A small audio captioner, trained from scratch.
Training: cautious_adamw at rate 0.00097, 2800 steps, batches of 64.
Rows from block 5 of the audio encoder, named by matrix and row number. Rows with one number belong to one attention dimension. Each number is 128 + 32 x the weight over the matrix's rms, rounded and kept within 0 to 255. All counts start at 0. Numbers have three digits each.
# q: attention query, key and value (stacked) (encoder.blocks.5.attn.qkv.weight, 576x192, the q third), inputs 0-63
# k: attention query, key and value (stacked) (encoder.blocks.5.attn.qkv.weight, 576x192, the k third), inputs 0-63
q.88:113112129121097085155140106115116173116086149154176105139103080172112199121099152152120153189165128106113151104165112109134104207166182152133138131140113132150130119096156169125082080130119166
q.89:109120067088166146091177121064098124091138136147076125133142148071093090090129059175164092101106132162124085108130106101148130100112078148146088146161110123118164176112091139115171126088145144
q.90:150087125127161137154164094140107105116118182112136120119094187157164123099134099078173098145157122132105118150089137152122166116119123091079139129072170095174170110129107093150151142091147084
q.91:149082103131164166140166119116172121120127162157151117103080160118187121124062130086147126118125153138123173161128153157164120117149163133115155098177140114219163138136087157121077180095136136
q.92:114129182135128112150153107150149153094112160136158168086147133129095143100091102118169153101143112096163146104076137109102112158145147136171119095132117112174086128147143117121110095187154174
q.93:187099150117127108155137106179146131147097170137144124166139138174184122140093136129147090148153107120127178147103177158109128134133186082093128127137150127203149118117150204148079104113153118
q.94:116114080122128155102094154073157138112131064157143093068156101035134092107180133169065163098116107147152127152169098126162121139116057126175126131159114147098119172141142125121159154161097170
q.95:161141178133138090118108136158172135114111168151127160137123137159131119132126149116125134111129120119139174134119152117122089141121136099119126127114114123177121140089153144139133094171150112
q.96:179174132144182079151083152120166144187145147155183073111134165098189139136119141141080172076151157175123083133172131153173153082134057093120145140161139160095144158124201121087152109099126121
q.97:145153083140197086084082141081146091162162123107145103130122185079088142142124136109147186117121148183116111130129097183109140103096090138152114153162094178117121141118160108065187078106062142
q.98:121095094114111090094113101116158144096097128146151089129127114139063101045078142117132145152093127126074118107136058109129127138110125151178074134161099105162089122088081123046108111105085135
q.99:102089132112155141128158110215166087098148172101125165190155090192133164150110214097156117158113152153125161119158133136135165182129167173125098133127151118124157090172132184109099215091075110
q.100:160120157115115103154132104189190128121142198130132144103123086159137132150142099139199151151156195148158158123143166150106139118153163126094116120117095125159169103118096138140054164141174098
q.101:085122074157150125064124120133136100150153047169161135063092182111089108135095124067079144084162061160124077074182122132126109100079095136112107119135132166070049143092149113099180076124103185
q.102:129147124108106133160138144158123137111135174149123093122141138159149124133137151107112120111132141120168167113129126113156110126140137121150145173143108097162171139135129133154151151145155121
q.103:163057111180083152078150114091151168125157075124182073119147075083038108126174117137096126100144163095092130125128045150118138096111052129159129141148099173110132174190043072163170180092067125
q.104:124111117151168146124136155115108108153135127124128139080147100099136082168095114115137183145118166118143071129139115129186115128088116131116125097085133059117077089124137103062198103091161119
q.105:082194154119113134156139179185150107133144175072144139138065169129165086188104173085110111123158084119145101095106137163126122148151139110071129134115147117162090062122169161100120147141185134
q.106:135114157132143143130177148080089161141135065089152087125182115084124107114187106186110168192132147141129132110112083145127114111132112128193141135133154125103177169135068141117087080159134148
q.107:086114127136171170109148117082114120110094097131101099107179128062091118095171089145144112121078147126134156152137097158143136117124070183166121141148117151052142183091090091129146042112111140
q.108:143155030140182147145115126045137182138193113053124106088163135091099065061148088152121107082106117139120095127206109115132138127084046173155098107118143143042153156108066082090203105141120140
q.109:133161206142092084143133132210132082124109156178122147144100170204151129211118200102123123170118100134151157110085169178150090183206188089106126113132110109204135098135169216117082156152177116
q.110:114129231134087103159163110163129149125115181164162171160094131170153119158112190122077139118128090202179112118067148168135127155199178090123152097127148128156137109118181194153128125189167191
q.111:116124031101171130110126112068156112118172093074109116122200124119086059077173080141146127120076136119096124101155109148132119129069087186162123174154118124106091158140140124138156069146107093
q.112:124159147130104095178154149176174119147088181161129157153083115141155149187083153079159129146128096149086144142142164146109137135156169077090138112151133108163122093127163186125089113100149182
q.113:133129186149091116150158147183161149116089159130182152181132205182144128159130126117051121164137100147172097108137186182110072142169155071111178098113140125139143072148155157133104114147130097
q.114:107136167118073135158169112169140095090114171134175191187084170225183125194145147116136135178135117148156147107103168179108103154174193117106130087143186142180151069152188195172127174158147124
q.115:144118136126071105163109122182166140113105146112118135180060165196118108157081158071092130142118128138112127108103136158128107164106140084101143101127156144181145072126143169161072105128138103
q.116:171103227136077144140162103205129124091095117129120156123099104160171178173146163109153118187164131122167177154088188117102085149194157136154173124125130085164133109158102184173070160112166115
q.117:187169134139173124149074178110097144187146141115155133189114154140138155133157115128107145104115118171146121135142163137145147075143142071132138152127178121126108113145188149123089132093152120
q.118:134152109183098102120092135177138085095086151156117163118104125165130120186092106100142120156103100147077120133108164146137126135133169094080111066083154071178120034150128176124075117103137157
q.119:125109100129168136114074119041115177173179120085093140100187145093088116079162103141100135125121138109118122131186076136140171142086128132167094127164115150084113154153084115107176091105117105
q.120:072102084111115156109131125103162085089110133154087172128099130152124073142101092081140158160123109138140081121183127164130175099054146122131148108101129138088118083148102068046148102129143077
q.121:145089058150129166143140093106160153100142134149143119095097121108129146142135094107117133203159095121145111105130160128072153113069095100151148124123107163081155148154083119119142081169114122
q.122:090111107110119136136084139110150159142155150147121072134135162075111091147088080074152135111151083163097088116181082191162115046095085080169184153118155129073078072130138132070125002174098127
q.123:098145165115115060120069138123076151153114143160149068140173119094084135134065120170083176092086141124104118132121053143131135073149135093107122136123140145097089132040142119137137103105162104
q.124:073094086090217056128071128120101086157145128114103102136088168146067070114064132093169105138133068172055116124158111076203124138055146193090109137122116122149062081116111111167124118081054107
q.125:138164171160114131131118199128139138187117119102146136103162115117139172149129125184122135143156134107162132100056158102171101089166153111157181151150120138169173117102123103119069158131181129
q.126:137098112168112180130208145093144145056121091132121102143144066096094093136195079178102185145103171153144144185069109186109140077088110121156171077076146131084140191167065103200130150104123125
q.127:086119144146152101094161143092127149110147081072088118114169107074153107107129080144131157096149152129147109154155090158156160093089073115174158083113142196028112130126086071146192019126073143
q.128:144089070089128075124109128096076125163102125133098116122172112091108082111077151112158195064081127069126092088163080062103164116120136146113086144125107103109084139090112113060098112070110115
q.129:166093025167157142089079128052087109108133049112072086110177095057062127077100109151130126114118161103083100141139083081129123099104079129179081139158111165081119182121045048124159124102090149
q.130:131080168155158141109184108123154153135109109097113166095155090089147143122126098160202123178118126092149167164119114086128103148122126170174142136152115124094148155119114114130129103134109136
q.131:124127099128118094143081119148168120105143127107085145090118162133121088126123094107173128083082148143075115087175123126133115181133125145111108134112096125126086066134133169126118155112080131
q.132:106087061124146123052096134098113103116143061073108110140149146084053109048144086119147076096108124151058139126143022116114175114055083137140063172101103140098127113155127079064146141121083081
q.133:114083000162152118092077099119078096136161113143060092122142102084075131120109106091134142062091131124034076094121090069151165107093098172101096162138103154091077100142125077020174145078105127
q.134:065134033116146113151115142066122139154138126140111095117142114131103108084103090113119163077129138107075083134184100079143150119076087150096110118138106156074068157153082061066133128082094121
q.135:136157223126098146161155161193134108163135163122159189154100115174178138172168152159104123160159110145156127108097205151077134153179173103142159140109160117188126098132152191169073155183165112
q.136:140114247148096107172198152163095143125120179166182156150116105162164183159112177144127127181171132094188159123085152168121098146218170116104164156153151117207210137083191195186082136155179172
q.137:174169188133085119178163144192132181098106180149187125137084144163143138177124157129095135139151114137149149101094168172130094149140145086117144122135170128141156093104158176144115102179172166
q.138:155116087137154125062116189122115090169115111164118084099142078069122148112097129114156093090082119092123105139129091067145134116087140201133107151122100165131096181120114054092199127084102150
q.139:178111109122120147140141080136173188075174128077120133120129135108142073100162097136128099175119148154105138143149148131104163139090111083137144104117146106159159097179085135152091117151122100
q.140:124153174137145157149185160165100114141101134171142152151118087124163192166105138091143178153137116116177139159128158078156101159163170115169161061112138123121168165112136106068128119100163135
q.141:129093063124192159092135127109093123154131056119090064101153122048065137092175077143117145094131154104126111142158097090102126077079094180190128160165076129041126164084068082071134113119126137
q.142:115165198147082152189191139165135125173119179159158131139095104195197143195158167142110127158132132147164194109100181146112082162202208099112177091117152119195151056134168183157107173140179136
q.143:161131127155058158154136123185184077121149181169119152162090165139150168205077173104158119154148116136131143142088187134138122168153137102090135097110104102171116148129116175131079158113186144
q.144:077123110129130122076138121101040121132114070124127110092173117147109152098109115083114078120090160133096123124094093161155113133098094114147119129143090092103159143099130060161142124110082099
q.145:178096173116133179097158120165112122135060145169107131129111132119162137199080098135157141105144105133133155149103147122146116154111171129121143150173131157134196131108107135118144104130142154
q.146:095054084110070076097081129123122143071113091134143086086094139142084091109044160037109135093097073109060116074188086108142056142113109153059103110141108081095042073112107071113106095094093120
q.147:234165082123193175135204089154182141106197116108082156155171079190171194093246058185116172172110160189143172190143170208042176140104126166205102036127108231104218222216119195130152167153076136
q.148:111155176151137144168073138087142143178122175173156172152102146160119124106074170121105114139126076164118143105135140141148089110132152090068154138159184032157118117137172162138046134190157126
q.149:110095089070155143123091092135158094057128093124052138099089143060110086140109086121132125091114127152062144159183135144124094093118142105108112028117118171138098130150120127089144095106097103
q.150:129096170121092157116151144139137107120088121170119162092148084096161139147075107098126101207149209101177192187065120116117086124161109132146113116123085095108174194106151100195103139086142147
q.151:080107167070070073094149161147141055096069112063086116088117073105103129180069158149109088151097143128174160166109085134132101161100106153171142137126067113138157134079126094117163148059119114
q.152:143142140117100146152189202084164156166199120101178098124183185082139138114176050174152127125137174157120125112124153175201168125129087093165172191150147133096150184091104097181166139124132109
q.153:146152205143142131170144116160149138136134192157144174162082145177173110186107129141116089110132122135110131161153193138125106136123128124132125069101141092205128102187175153104096177128100146
q.154:135104112145123095158086168126147161165176110174141099126102185100110125163091089110081183134195115131099129101168169111153136044129141087104229133167186171046128126150111155143126110157142165
q.155:135142096135144094108139140178096109131138146199133115144018200163159126142103172075135104150149084152116113121183134102127105146117147101056137123123174071180113098191150147115112176165150130
q.156:136154115153173114119147091097102137135120120102122124163167111116141072101135128158090107112087155127089081119132149156122168104121138118152128065126163123117088104118116106119171075131110108
q.157:120105128050131127112116110116138077123107095110075149136088136187128109174081112109140103086099121187093111149158140128136106132104127170096099084112157067087134088121166115102091084110127130
q.158:155116040146167081143106099083126133136191165157141055144157148077104084112125097090082143085136098124084065107164086156095230144121116064095119123122150171141058118196121097153137120135128087
q.159:122135137106118146066147118135124104143123108144144126127122142182136136197071183112178134146073147146102141161167089079116072169119115158078109128122119097159148124157170112085120147114106109
q.160:147145101148136140163084157133145152118084140130158101135099188081152141171099100078129166124177096153097114075134153134169133107113161079132182140047165097127110119185100099113162149139159119
q.161:095142160122104072123117194132087135129118180128139136109128086154106165117060133173171125124153142102132115159059129089166099146168189103150119146181093083120156165089128139157102158146121190
q.162:126149109167134116143091116147155111180182107134129141115157169125116093117116118101162063092124119167111083131163132142106199135124088133105104146125137176103063072146126086098103096147100118
q.163:099152145089102117111087101182104096133117121200105161091072117144137115166078159094128078119125079142119092159102148036121121176090186130087154123142124107147102085152187135113120123088101136
q.164:118104103065140114061116084108145111107153136118099162142175080134127101112134147115169122115084138148134150124144106130086212094076134130146143101105132167088092142124136110118127037123106094
q.165:137089168120132110130126113148099103100127139146107133115202112141124146082152120183116082109078148088151132156063121120158131121184133185208061136182084107131161170129102121118127150148113133
q.166:153126104122195093109097108131121115113180132095126091134180095081078099063158109154149114088082135121071119063127139154131184125094105135176087156101150179097116119133095081162185107138089094
q.167:143114099064129145064194050111121099092136059118103184152148092137158104091137107119138110131115149143121145166115108143105133162106079194167084115130072123142155113107131110107138109083101083
q.168:124137117099103134187139055167158121125105209087128153180144131154204097192179085110136099168139127086133144161109138129109165176135198128141133071136156101124128154146113178118112112147162173
q.169:144132079091111125154115124130125157130170197114119127165096151150141089108080123126133118110167106082111093127117136119088182142120155129116150114134183146139077072157135163146136105128125149
q.170:134138160114168145085223154146118119168120092029116217156120155092191134157191101184136160151115196160197204222101167190112094161162098155162138076098160121180176167162148075175142156129149154
q.171:126087018143191134127088146099137153110159140175163069184091186138110123060106106041122179127129053129103043037221122088131223082100115112084146142171172216057110061194122141131124105211122132
q.172:130141186141061130106182180139036097199076082183148185052190052107166225218184076204124095168111171108190122211033142101175034134159126113203132098132028028121208170051145082102061059121173143
q.173:097155034126157072139053148128125111107105175134103149172060151143089044128055146028142191057102041122042083039221128194120122166092106072011129144097161116161063026223134179103129191188124131
q.174:083098082073111136147079146156117132052098136152122117039074092131102123150092100071078137111098135090135107173186117100111041108074120138149116113110098111150126087132120118102109086072101083
q.175:120102124171084126142115168129101145118116162168136106091140120160129130167135124114129137114178143099127112162122128108144120118148118089124126149138135168126120148086102076107159139099131136
q.176:151128144177090158067123157135112152149145107152137064096096168096116161123117148085206159126134153051128109118157089117152150110142107154117097218213083121103153099069121111126134136131103113
q.177:122132115145171134183180150111151155173132157108184125151152147065133156142178099197117153073157150153092097139134151225180104102116099062148170133095178140087178153108126122175137080195125129
q.178:167092091209139125126107061100104108115136090140113135131129118093135098085124132076132110090093097105083092096162117103102215113118130173105120104134172179119042096149139072093169156137077111
q.179:143121129132146138155084166112156161157120115109140115159125145142125111120094110129086150100126122133114131087118141168179143108130182070105163115106157138132091080130095146119131142142116112
q.180:167118071114120133104099140116161197129117113067159094148149112096089114082176072172097184174099126120105110088156139136141133110127122099157142151121155124140132137142122115158131160125146114
q.181:095117081094125118092155096089147156135121083103071127149137135117068108134137104121104144115129132152116095098159120181088159150081063125136121097101145153108133109152126070131129069124111115
q.182:149140051160136169152084140092134148137208103177124147125147172116144105140078111080134104071149116158110065080178203126111214154153129037031159153100143155124043098155115104078131133171126146
q.183:133108129116129140157106196200116100121090144159135176127071138136205137190083128109110155168196103132162165136133130112155068093129177095079137108119147088158134095182160101077103124166163150
q.184:105134147115106147110138158155138095117120145152116133133098151153120124168100151109143132188166137131129133108103150102128092119129096091079140143114123132172152137130157135108107110162172144
q.185:096122113179115115160110166121132189129130149126149129134156120097083145081154103149106192120109108098141091115098132144156130092186155115177174147174136171142127121134100095139183148153151093
k.88:139124080167129096098134169127113111099127149097114154098083153135105121102138109149202116109091171174078087085143095128128121122149116112177113208145089101175065069185087129074141194095116151
k.89:142139160111120123158134095143146123125161156124159104173129151092132090131066148136130128151150087110106129139135156189133159072120178096076139117094176149140120147096129162147182137171147162
k.90:120091146180154144130194128130117108097112098148134146144185119100159134119195084139136148112141140131203205199103151176110199151200136157176132056159153145145163185105131097117157112106108155
k.91:162105120148132143112145113162132170066150122179129154126193103123128162126162123150163122139173197113141154124078132157107149112168120102196116127153094127074142124139099138101108086158086149
k.92:164125111126138140093150124127135129132147161112131114080124107105141117129152104118154175130094199142118108123158130105140120154159145124139147107152088119134111113192121127088135125087138136
k.93:122129145149114152095170129122070117097172100169147137099208135125158170108169108166169182102196151129160166135131138105129182182185124167169122120230138150123153155136116144101095095151118098
k.94:144120132101117148155068120180173147167149169090120114144074128101099116133081124100127120149098123159085082124140137122128125090054119129119131155031140105141090087118147157145141149119140140
k.95:137140139110133143104143171093097135097142100143111097085120119112137106142155133111135153152124151122134144097160115090164106152137136138113162125208108137123162116164134095121122152150118117
k.96:128094070103173095100105167090145143132115083105131103102109148104107092139132114086012120161122111100127086146172162146136133099082113086108207133080161113067077139125130099093142073167134134
k.97:115112090136121127196145106106125115117069106147147109114106115094124077155126094086052182132184123133173145121150152171097096149155092094154203058121186095110116117137104142115102110206088163
k.98:088094111089138129120089134139139153089112117074153056084115044099061088066100131150129219155071111092067122116170059117121120135118135106139135202147061125113075076144077095107108182083075081
k.99:117078163148121101134120124114041109181185132105169086111165128106127154100146099144171103169082156109132165119121121098154131112156174143142086173160129146150109120143138147206138150124113126
k.100:120149219120111131119115137158093097129117137128122110167155144118159157118140164194179071126107142119120199180105135077180142177159191151161094146180117131154139181117160143166134149086104139
k.101:174104107122176122099115103075077166109150078112144122095144159076116107100168117159117143128099143188144130104159111165059164144141076165116129167142107129137138156172128018132115197119126168
k.102:122115132168070112185131118165154147110080141194149144166136107194151115142153178095080076115162129095147140148104171141085129154147176112144148013136169129136146141108160168089130104147101146
k.103:195082110155096159127133056144192123081084108238203194157091161150153114123112176113074168104136075134138142103170154151069099157156123137091152126175186108154130126148067128087129112197115204
k.104:150146104114153094112140152100116138135138127135118167141129150072187183093175079195062159078126135179154124161096161205166139064156118116132141103137148180125143153090166159122137083169160127
k.105:185131142113110144101164139100116048167121130138091212168158121133177115158203106164113112138151093162169156181159206189132171088117121187130135033116150181095119140045203185137195040087117151
k.106:126151089155102133150136145153136113094134192140128106146099137125146117137103119081204087126124140186101123105112090163148150118079154115130101140106124167160105154168123116074152142100159122
k.107:146090075141134166173083100167137159077150164139143088153132144159095124156074077081160172126105113133075128104153134109123167187132156108123097134109144102159099134136091132118132179156101138
k.108:155099075156149178183122073167133119088139193115100137112137138135124149114134118104168147114104107122097148120186132187089158131098138116092114098134169126174151156142068155074140199142120103
k.109:073144170128147122057169197105120086165152100109182132134149152111124133130155120196092117146211180146198137201113152132144090092151118132124166098143078154051161135094176105184121059108131174
k.110:144116195130104139068164168094106102163095105110132159152150157105147171183147133127101108115160100166200137171106102179176127086113132105134152106135126156089153121077179098178122055142132151
k.111:117072118153153137165136078144142136116129168137090133108124073143107129124126136137208110120114137106090145150144108112075114152108114134131066117134105101213123178215081107054107212116128123
k.112:110125165104104101099152126122087167190123084130118167143138145094129113095173111156090127153144155150166075163105169115131112082134116118129171118116137155089158120070142113186136068146128114
k.113:146145172120111143117171119108096128189141111109133178154181125086131106122143069161103140104149155235134128118096113177182117113126139106141127130131158171053161148074142139151199082130152095
k.114:124176198143138141044161141083117100177096114105149179122178135126111135147158138193124096198177155167191142179080121169171106098162103144137140115105094184059165166076130088181172056074092130
k.115:146113126129088118097176116073089115145083093163137165108119124102108099108194140147098079111187133177194126189136132118148119108130102136157141109117130175099156138119149109234106115106103189
k.116:117094175127150117103155172121114140183125105124188101084151145085082116147109126155073156148140154132151153130064141110169090101137119112182165186131076130079107109067166112192124094159165150
k.117:083189153116074152123113116151104038169115092046093137150141180140147122135156139119162090155131103154140119102110139145134161152106149138098104110090143219091131138100172126141133142113139108
k.118:119151121129154091087149141059089148135105067122123193103135112090103120129202149208071120142135125155181144164122161108126136111107127114125184125174116167079139110077123152184150064167099180
k.119:127093130118139151153142103157151159064134183146128128141110150119158121082125113092197168119097145113101113114153123154112166157069133159126084128086140150165133162207097131053145170121142098
k.120:138132149112112095118092155093133137156110129152137112157124154144127136094143146151124127086134116090121172132100103103147107100148092110124137174134093104136126127089155161134130076083120147
k.121:165139132154118099215114204128144149080115131120137123113103106126163151167128150104106158131170117116153112099112082158137080154157119138117129123149143158115124110086127146137130125156144168
k.122:138135102143135104106120153099078121131089101145129124082118137050102139154124142132101136125129123108107093180149147067153052091117148147146145152085124120128116169116120103102193153149152104
k.123:147112085149140156140143119131152105079115124161098142093131114119182158137133091090124152120204119081126074152165140140115085078166147134146112070122157173072119150114142108121074060120119176
k.124:107087129143183106108117108117159134131172134103118105200159108132120166079162132126144136121124079154117128078128114183109152168177082139142101094164141173152154139158109178142109142119113107
k.125:174170155145109140145151146153125127131104170143116122124118100132125151138137133183161111126143155124150136155021145124158130115149159129128135163121113108158182147117119149208141128145176102
k.126:161117121160097150118120201119122104084076135201168135110103138140125159174113114130091142132160101117105106178136124128120071101113126101142182064128159130123106154137116153106137121159137194
k.127:137129102114157087106034161104153144119163129121143069091106114066048118140082088101139192087089104109034098092169075125174132122128114121106144150111146146167089120174054103096131121183151134
k.128:097122130100155069098157086166130120160143115095088137120065127146137137155150172124138135118061143101148148139157124062095117163125170152099100135115177079177074065159138145084102193098132097
k.129:148122072156148143156120057160171145151115129166135129161106146126144120155115163098114160065122102057115144107170144120087161126138130117103134114142170093225116136209113174089124171155108104
k.130:091123060106182126145099159154172197127130182120182087113135113114097132121091114157094181147135127121041112132101124121156078101130148120102127193175103122090113092127111114148129123159164116
k.131:144126118170185147100174137133116186102119090179119151095165086115127134124146115165083127104148142123149129150140114074111161118154088137123143109145120142167135126128085126113111202122107125
k.132:176106055139176114142118090125153181056141112171123086099156120129102129117139131115144166102068161066109175132167125112066112144142116151109101143126155071201102114211067134066133218124076122
k.133:119096098138150076124098078161106127071130094171112145136107122135114114131150157124113150086083089070163111113166153108060129177173148101110117071156144101214118157203128187083131139112084127
k.134:123161051108141103168098058170129157067121139145070138147114137120177145126144174102095144047113116083122115130157153114075194167134151129091094092131164137192122147176092165080109153142083111
k.135:152159180137113181116173172111126021192139172090152143108150099113139172162106094139187099146165166212127143150065102169177097080110143136133149138130122163068197123063166142172162100075161132
k.136:074131212124059101088099171115113046202138110102170108105103156123114141210111118104110055156174110210148101117103107148192089090104163125083149160116083170054150126026195116175070084135151145
k.137:118098164141055135076152160101055096181152125114122168112144141094134097137136160113110055142167129137176107124069169191148116112099113116080167086100132144087133099058183105184153078121169168
k.138:111120093132140061146104096122122131100126065154121093098064150134092132132108201082103124107102090061144103121146138105078090183175154099079102128131160085219089086136125149107099157180090113
k.139:162090131150137209165155082092119124157077153120158142100168118122102149079147076115191149169123132104138156160131140128087094134120136148113094161105112108148171141168091078142132149116153124
k.140:105179166129125080127129124134123106190160115073169161135120124122142127146141149166078134143140134133122135128083123143178093131124143075142188136128104162071127096089141125153145085181113124
k.141:156093042126153099170106092161176190089128118148102075125087144162104128141098115107154155089078109112089124106170144092073150159134126116079111150130109116192101126199083137058129197159118091
k.142:100181221133081143113139161108103074176150166108114175149124111142151162126138118146104118147157137181183106128090095147172073061147127147134150141108092150040166124066206108173156075121123125
k.143:119112143102080119132158164080132113155092091114158178135124148081104099162159121155052099111174128116189119150097155105119133108174122113098153137150129127095122109064110149223131080184084196
k.144:076095098123143130097113095073143115145120071146175083141126142149089070132080180040067138070105112114100090071136068127156099117091123161101095141124113097066096034116103068098159098107090135
k.145:115106115156104135118120141147148104119086137152151148132124112120119197132123146140118157100117113082141125099105132112132095138154172126106130178147095097113125141135110131105138138149102133
k.146:173173098184140142148090142122132207161155120166129070134124143144094147119125097115107149136113116146107094098149097156120147145140091147113089157153113135150065081159158087095078213172089132
k.147:104135164081090039118079118137072143154100103111147100135118099194084091118070224073108126131062078082073085051114118123141119234112170123084135162133077093124097038177165121177075182133118079
k.148:092133136112152153076155129133132123113147097077071156064152081075154126118140109135087121108141151115089133167090116171081149101097165137119074097115105180086141203124135079137150096082107139
k.149:092209183099118172186077161163161047151124199157105141136055152157207106178110164117199118115144102168180078103089169126190153137103115062086162145060162100115113064074213133125119144131254125
k.150:060146135123200071150146140112148118178135133141129167167138176143113141153141136187127128136124116172138087137110121175135119105149150129137128069142195127095134138083164125091131081150108113
k.151:131161136122160133127147124135148160135150130157155146113115126128132160110129116151159143135150114172147172198117161115134127153169135165156113111173148116149133130168090128145078134151158158
k.152:056138117122152078147120114096117104131121110139117107126122176100116133123112137090065104119130163164162165175123125160144153115160103143121158083132114138106120094110085105158145060147110168
k.153:195128125130129098129162135113136142128082145110179095166201126118150159076153145186112201225169142094105143126124140111169140144165154138151168176164147181113122137140157136180121124157136154
k.154:158113099155168168095088166098101148121115133152124139156159165107109093116103098106126124120122116145080075143170100067136116021079040105181160095107119116115117116091123105123159061170104123
k.155:188106118143134107122134180086100153095114167140173100159165154154167131117120063141093167137191139144111119162098103076174117080127090107137186173102141169076159141088124121171133031148164113
k.156:107154128125154142155136082163168107128145118093093120098121130122149131163149166110118144093073163131115127165106149154142129152139190154114107083112101119195177143159148142159121185109170168
k.157:170151196155122183089151104117149129155063114109156160111142045100123153135137129157158166179152096066186188161123114114117153246170164180143106083181087119105191172153112132190118135097147161
k.158:110178072151149142134119115146123094118120130154092137178089177108176085147148076115106130140135149130100112134130170159139075069148153127102150084118146090206138135137126146135113151092147127
k.159:159098177103096151138144162118109096150108105123126126179118167157168138147098148122134119143150158108152158152113112139187129135083083120097148163117119125131105096175153157100063146141195136
k.160:124130090120161124120130177065110189085134134204136095133143181124099130082130062120094166178173150128116091139122122131150109030132041061190191146133140156017106131049099110075168023127073122
k.161:102113099124108082154108097117135153155161142149100093149101132149118144107109124112142077092134131140146148128122110118117141147114116106132139172108130137095111100118157144093139105152139088
k.162:136167164131103159104145143117156119135082096141107140108111167104169137159153128085077150146147082095136136121110134126139099127117175153136151087151133105149170170160155093117115173157156158
k.163:158111145163117159140172160124158171089106112143164103129113112140139131110170103126135162122144087115146169147111127102156138148118141146132163153153160149122129134144117143103078132143145113
k.164:131109192143136143142164120167142090124099095126137158085132109078171151112126146124107124128107125089161149099181159164147130183141169165133092105136124103200160188170086172141103195121160163
k.165:112110143117124111151121106217146099153143148068083158093087110163126110152113158155192089097066128111138165111138148147103140177107136097067060199097141119183129111152169141137071241093155086
k.166:089163112113166136127128108140140084129094115108041179122130160112161120151135135106066136119067151163140141155113188174127119109130175132071079122086140113197171159107129121156135168112153140
k.167:120115220095104146151143106178166069161100112123127164101108121142123138153160171161147101094054124125187184131110137133100114238147225190117070155096133108247142151174120142146113247080164147
k.168:086167135177089147086107159093082087139111105182169119085153126120114184111138160166138096147113186130144160130137092147155082136157063190139132177139135116091145173137148109135154104095119166
k.169:131125108107109118199165152161117126105108139130092123155161109170150124101149108142101159181138183109133123144113142150156105109136172098160143083066143076108161170111118168119125128120151108
k.170:163141120112161144178153178150098109161132130121098152112085236103173121126159081154111132103190094158115123204123172152135100073108120082141163082042205138176131162142144163183170146180141134
k.171:105172254094097117126207120228105069202090157130104155117127124144170156193172147205168106174116152159199178200075178086127065166190134186174085164129083122197179189097183184123066196087170172
k.172:174112044133174109160082088097186167111188146069087072183102180125110080080145104106121244075109096184087066008174129125077255114113186073073095126088163221116089094203130147191180227176098080
k.173:175128181139091150066149175096163072067115086131124146061170072118100159116171079130183142135124173147095149169108063148099128214168072173135074151150098134155150192211125091148144205071164167
k.174:138131140108158170155092150134156106145121136115085111109145150095128128151126095087178144112127129103094090136128137116130141120129145135101167154115127120174135065114115124171067138165177098
k.175:165120121147115155133083163119104177143094129097133066121109161109113142171117123118177126091122089100055106093134111068119132120181102064073169170107152081163110048136075132162095121156126129
k.176:060140139066108144069110141129032094142112098109094147107085153149127088187076208091168097094084080082115063118113104048065094069074106055076111141080104081109075097070136118096122054166152103
k.177:110144109129147130107127105120159170142162106142149144135139118103100137101118122107100178106112153150122128134139127182146141149156071130122156095142145133074159169095088110097178063123069159
k.178:133158124107154174107138112148161091111081120098086144098080118123147127144108141124120160121067106123084107120100154127113115171145149114129079090138093103193130177185159107142132165079153108
k.179:095126094114129140150099120114156186101124172143118117144156134123116099099090090124128146163153142149122105117095120141142123109105111136172155113147120169000146136069123137140136070117095118
k.180:079161126108140108115094128113155101138138100118078164134125130132117099119130127129090159118144128159125104119108122151143117088152155120120137065120147113069119094097124131153154097089094127
k.181:126172144143136132123145108143139066148081089096162171105130108101117118135172119164141134104144144160152161175121133146130119222160189169125083054169115082177157147146115092204140165097143165
k.182:149116130114178146107100147092099119097113160178112104154143158106156122100121064099057157105176112134132095125139161110167093030129113097161199106098099132127153146131141110127151113153095151
k.183:160119118177133133091107172072116194103155132242201103143120112174115161099139097112155138170182142105110104135116135091134138122118105103195171171204128174030117126083099083113159041168051127
k.184:174133123148144152108133116093102140142124071182165106116142162111140127152109099134100126139165125140127135154107082113125109110131071120121168140163142159055120139095119134123140043148124147
k.185:092143090085125136151077145142124128098189102098067118165144166124079068144096107103085134090112161140101084111144117119114146040097125060117145129108136122134073067074135108085135123137098110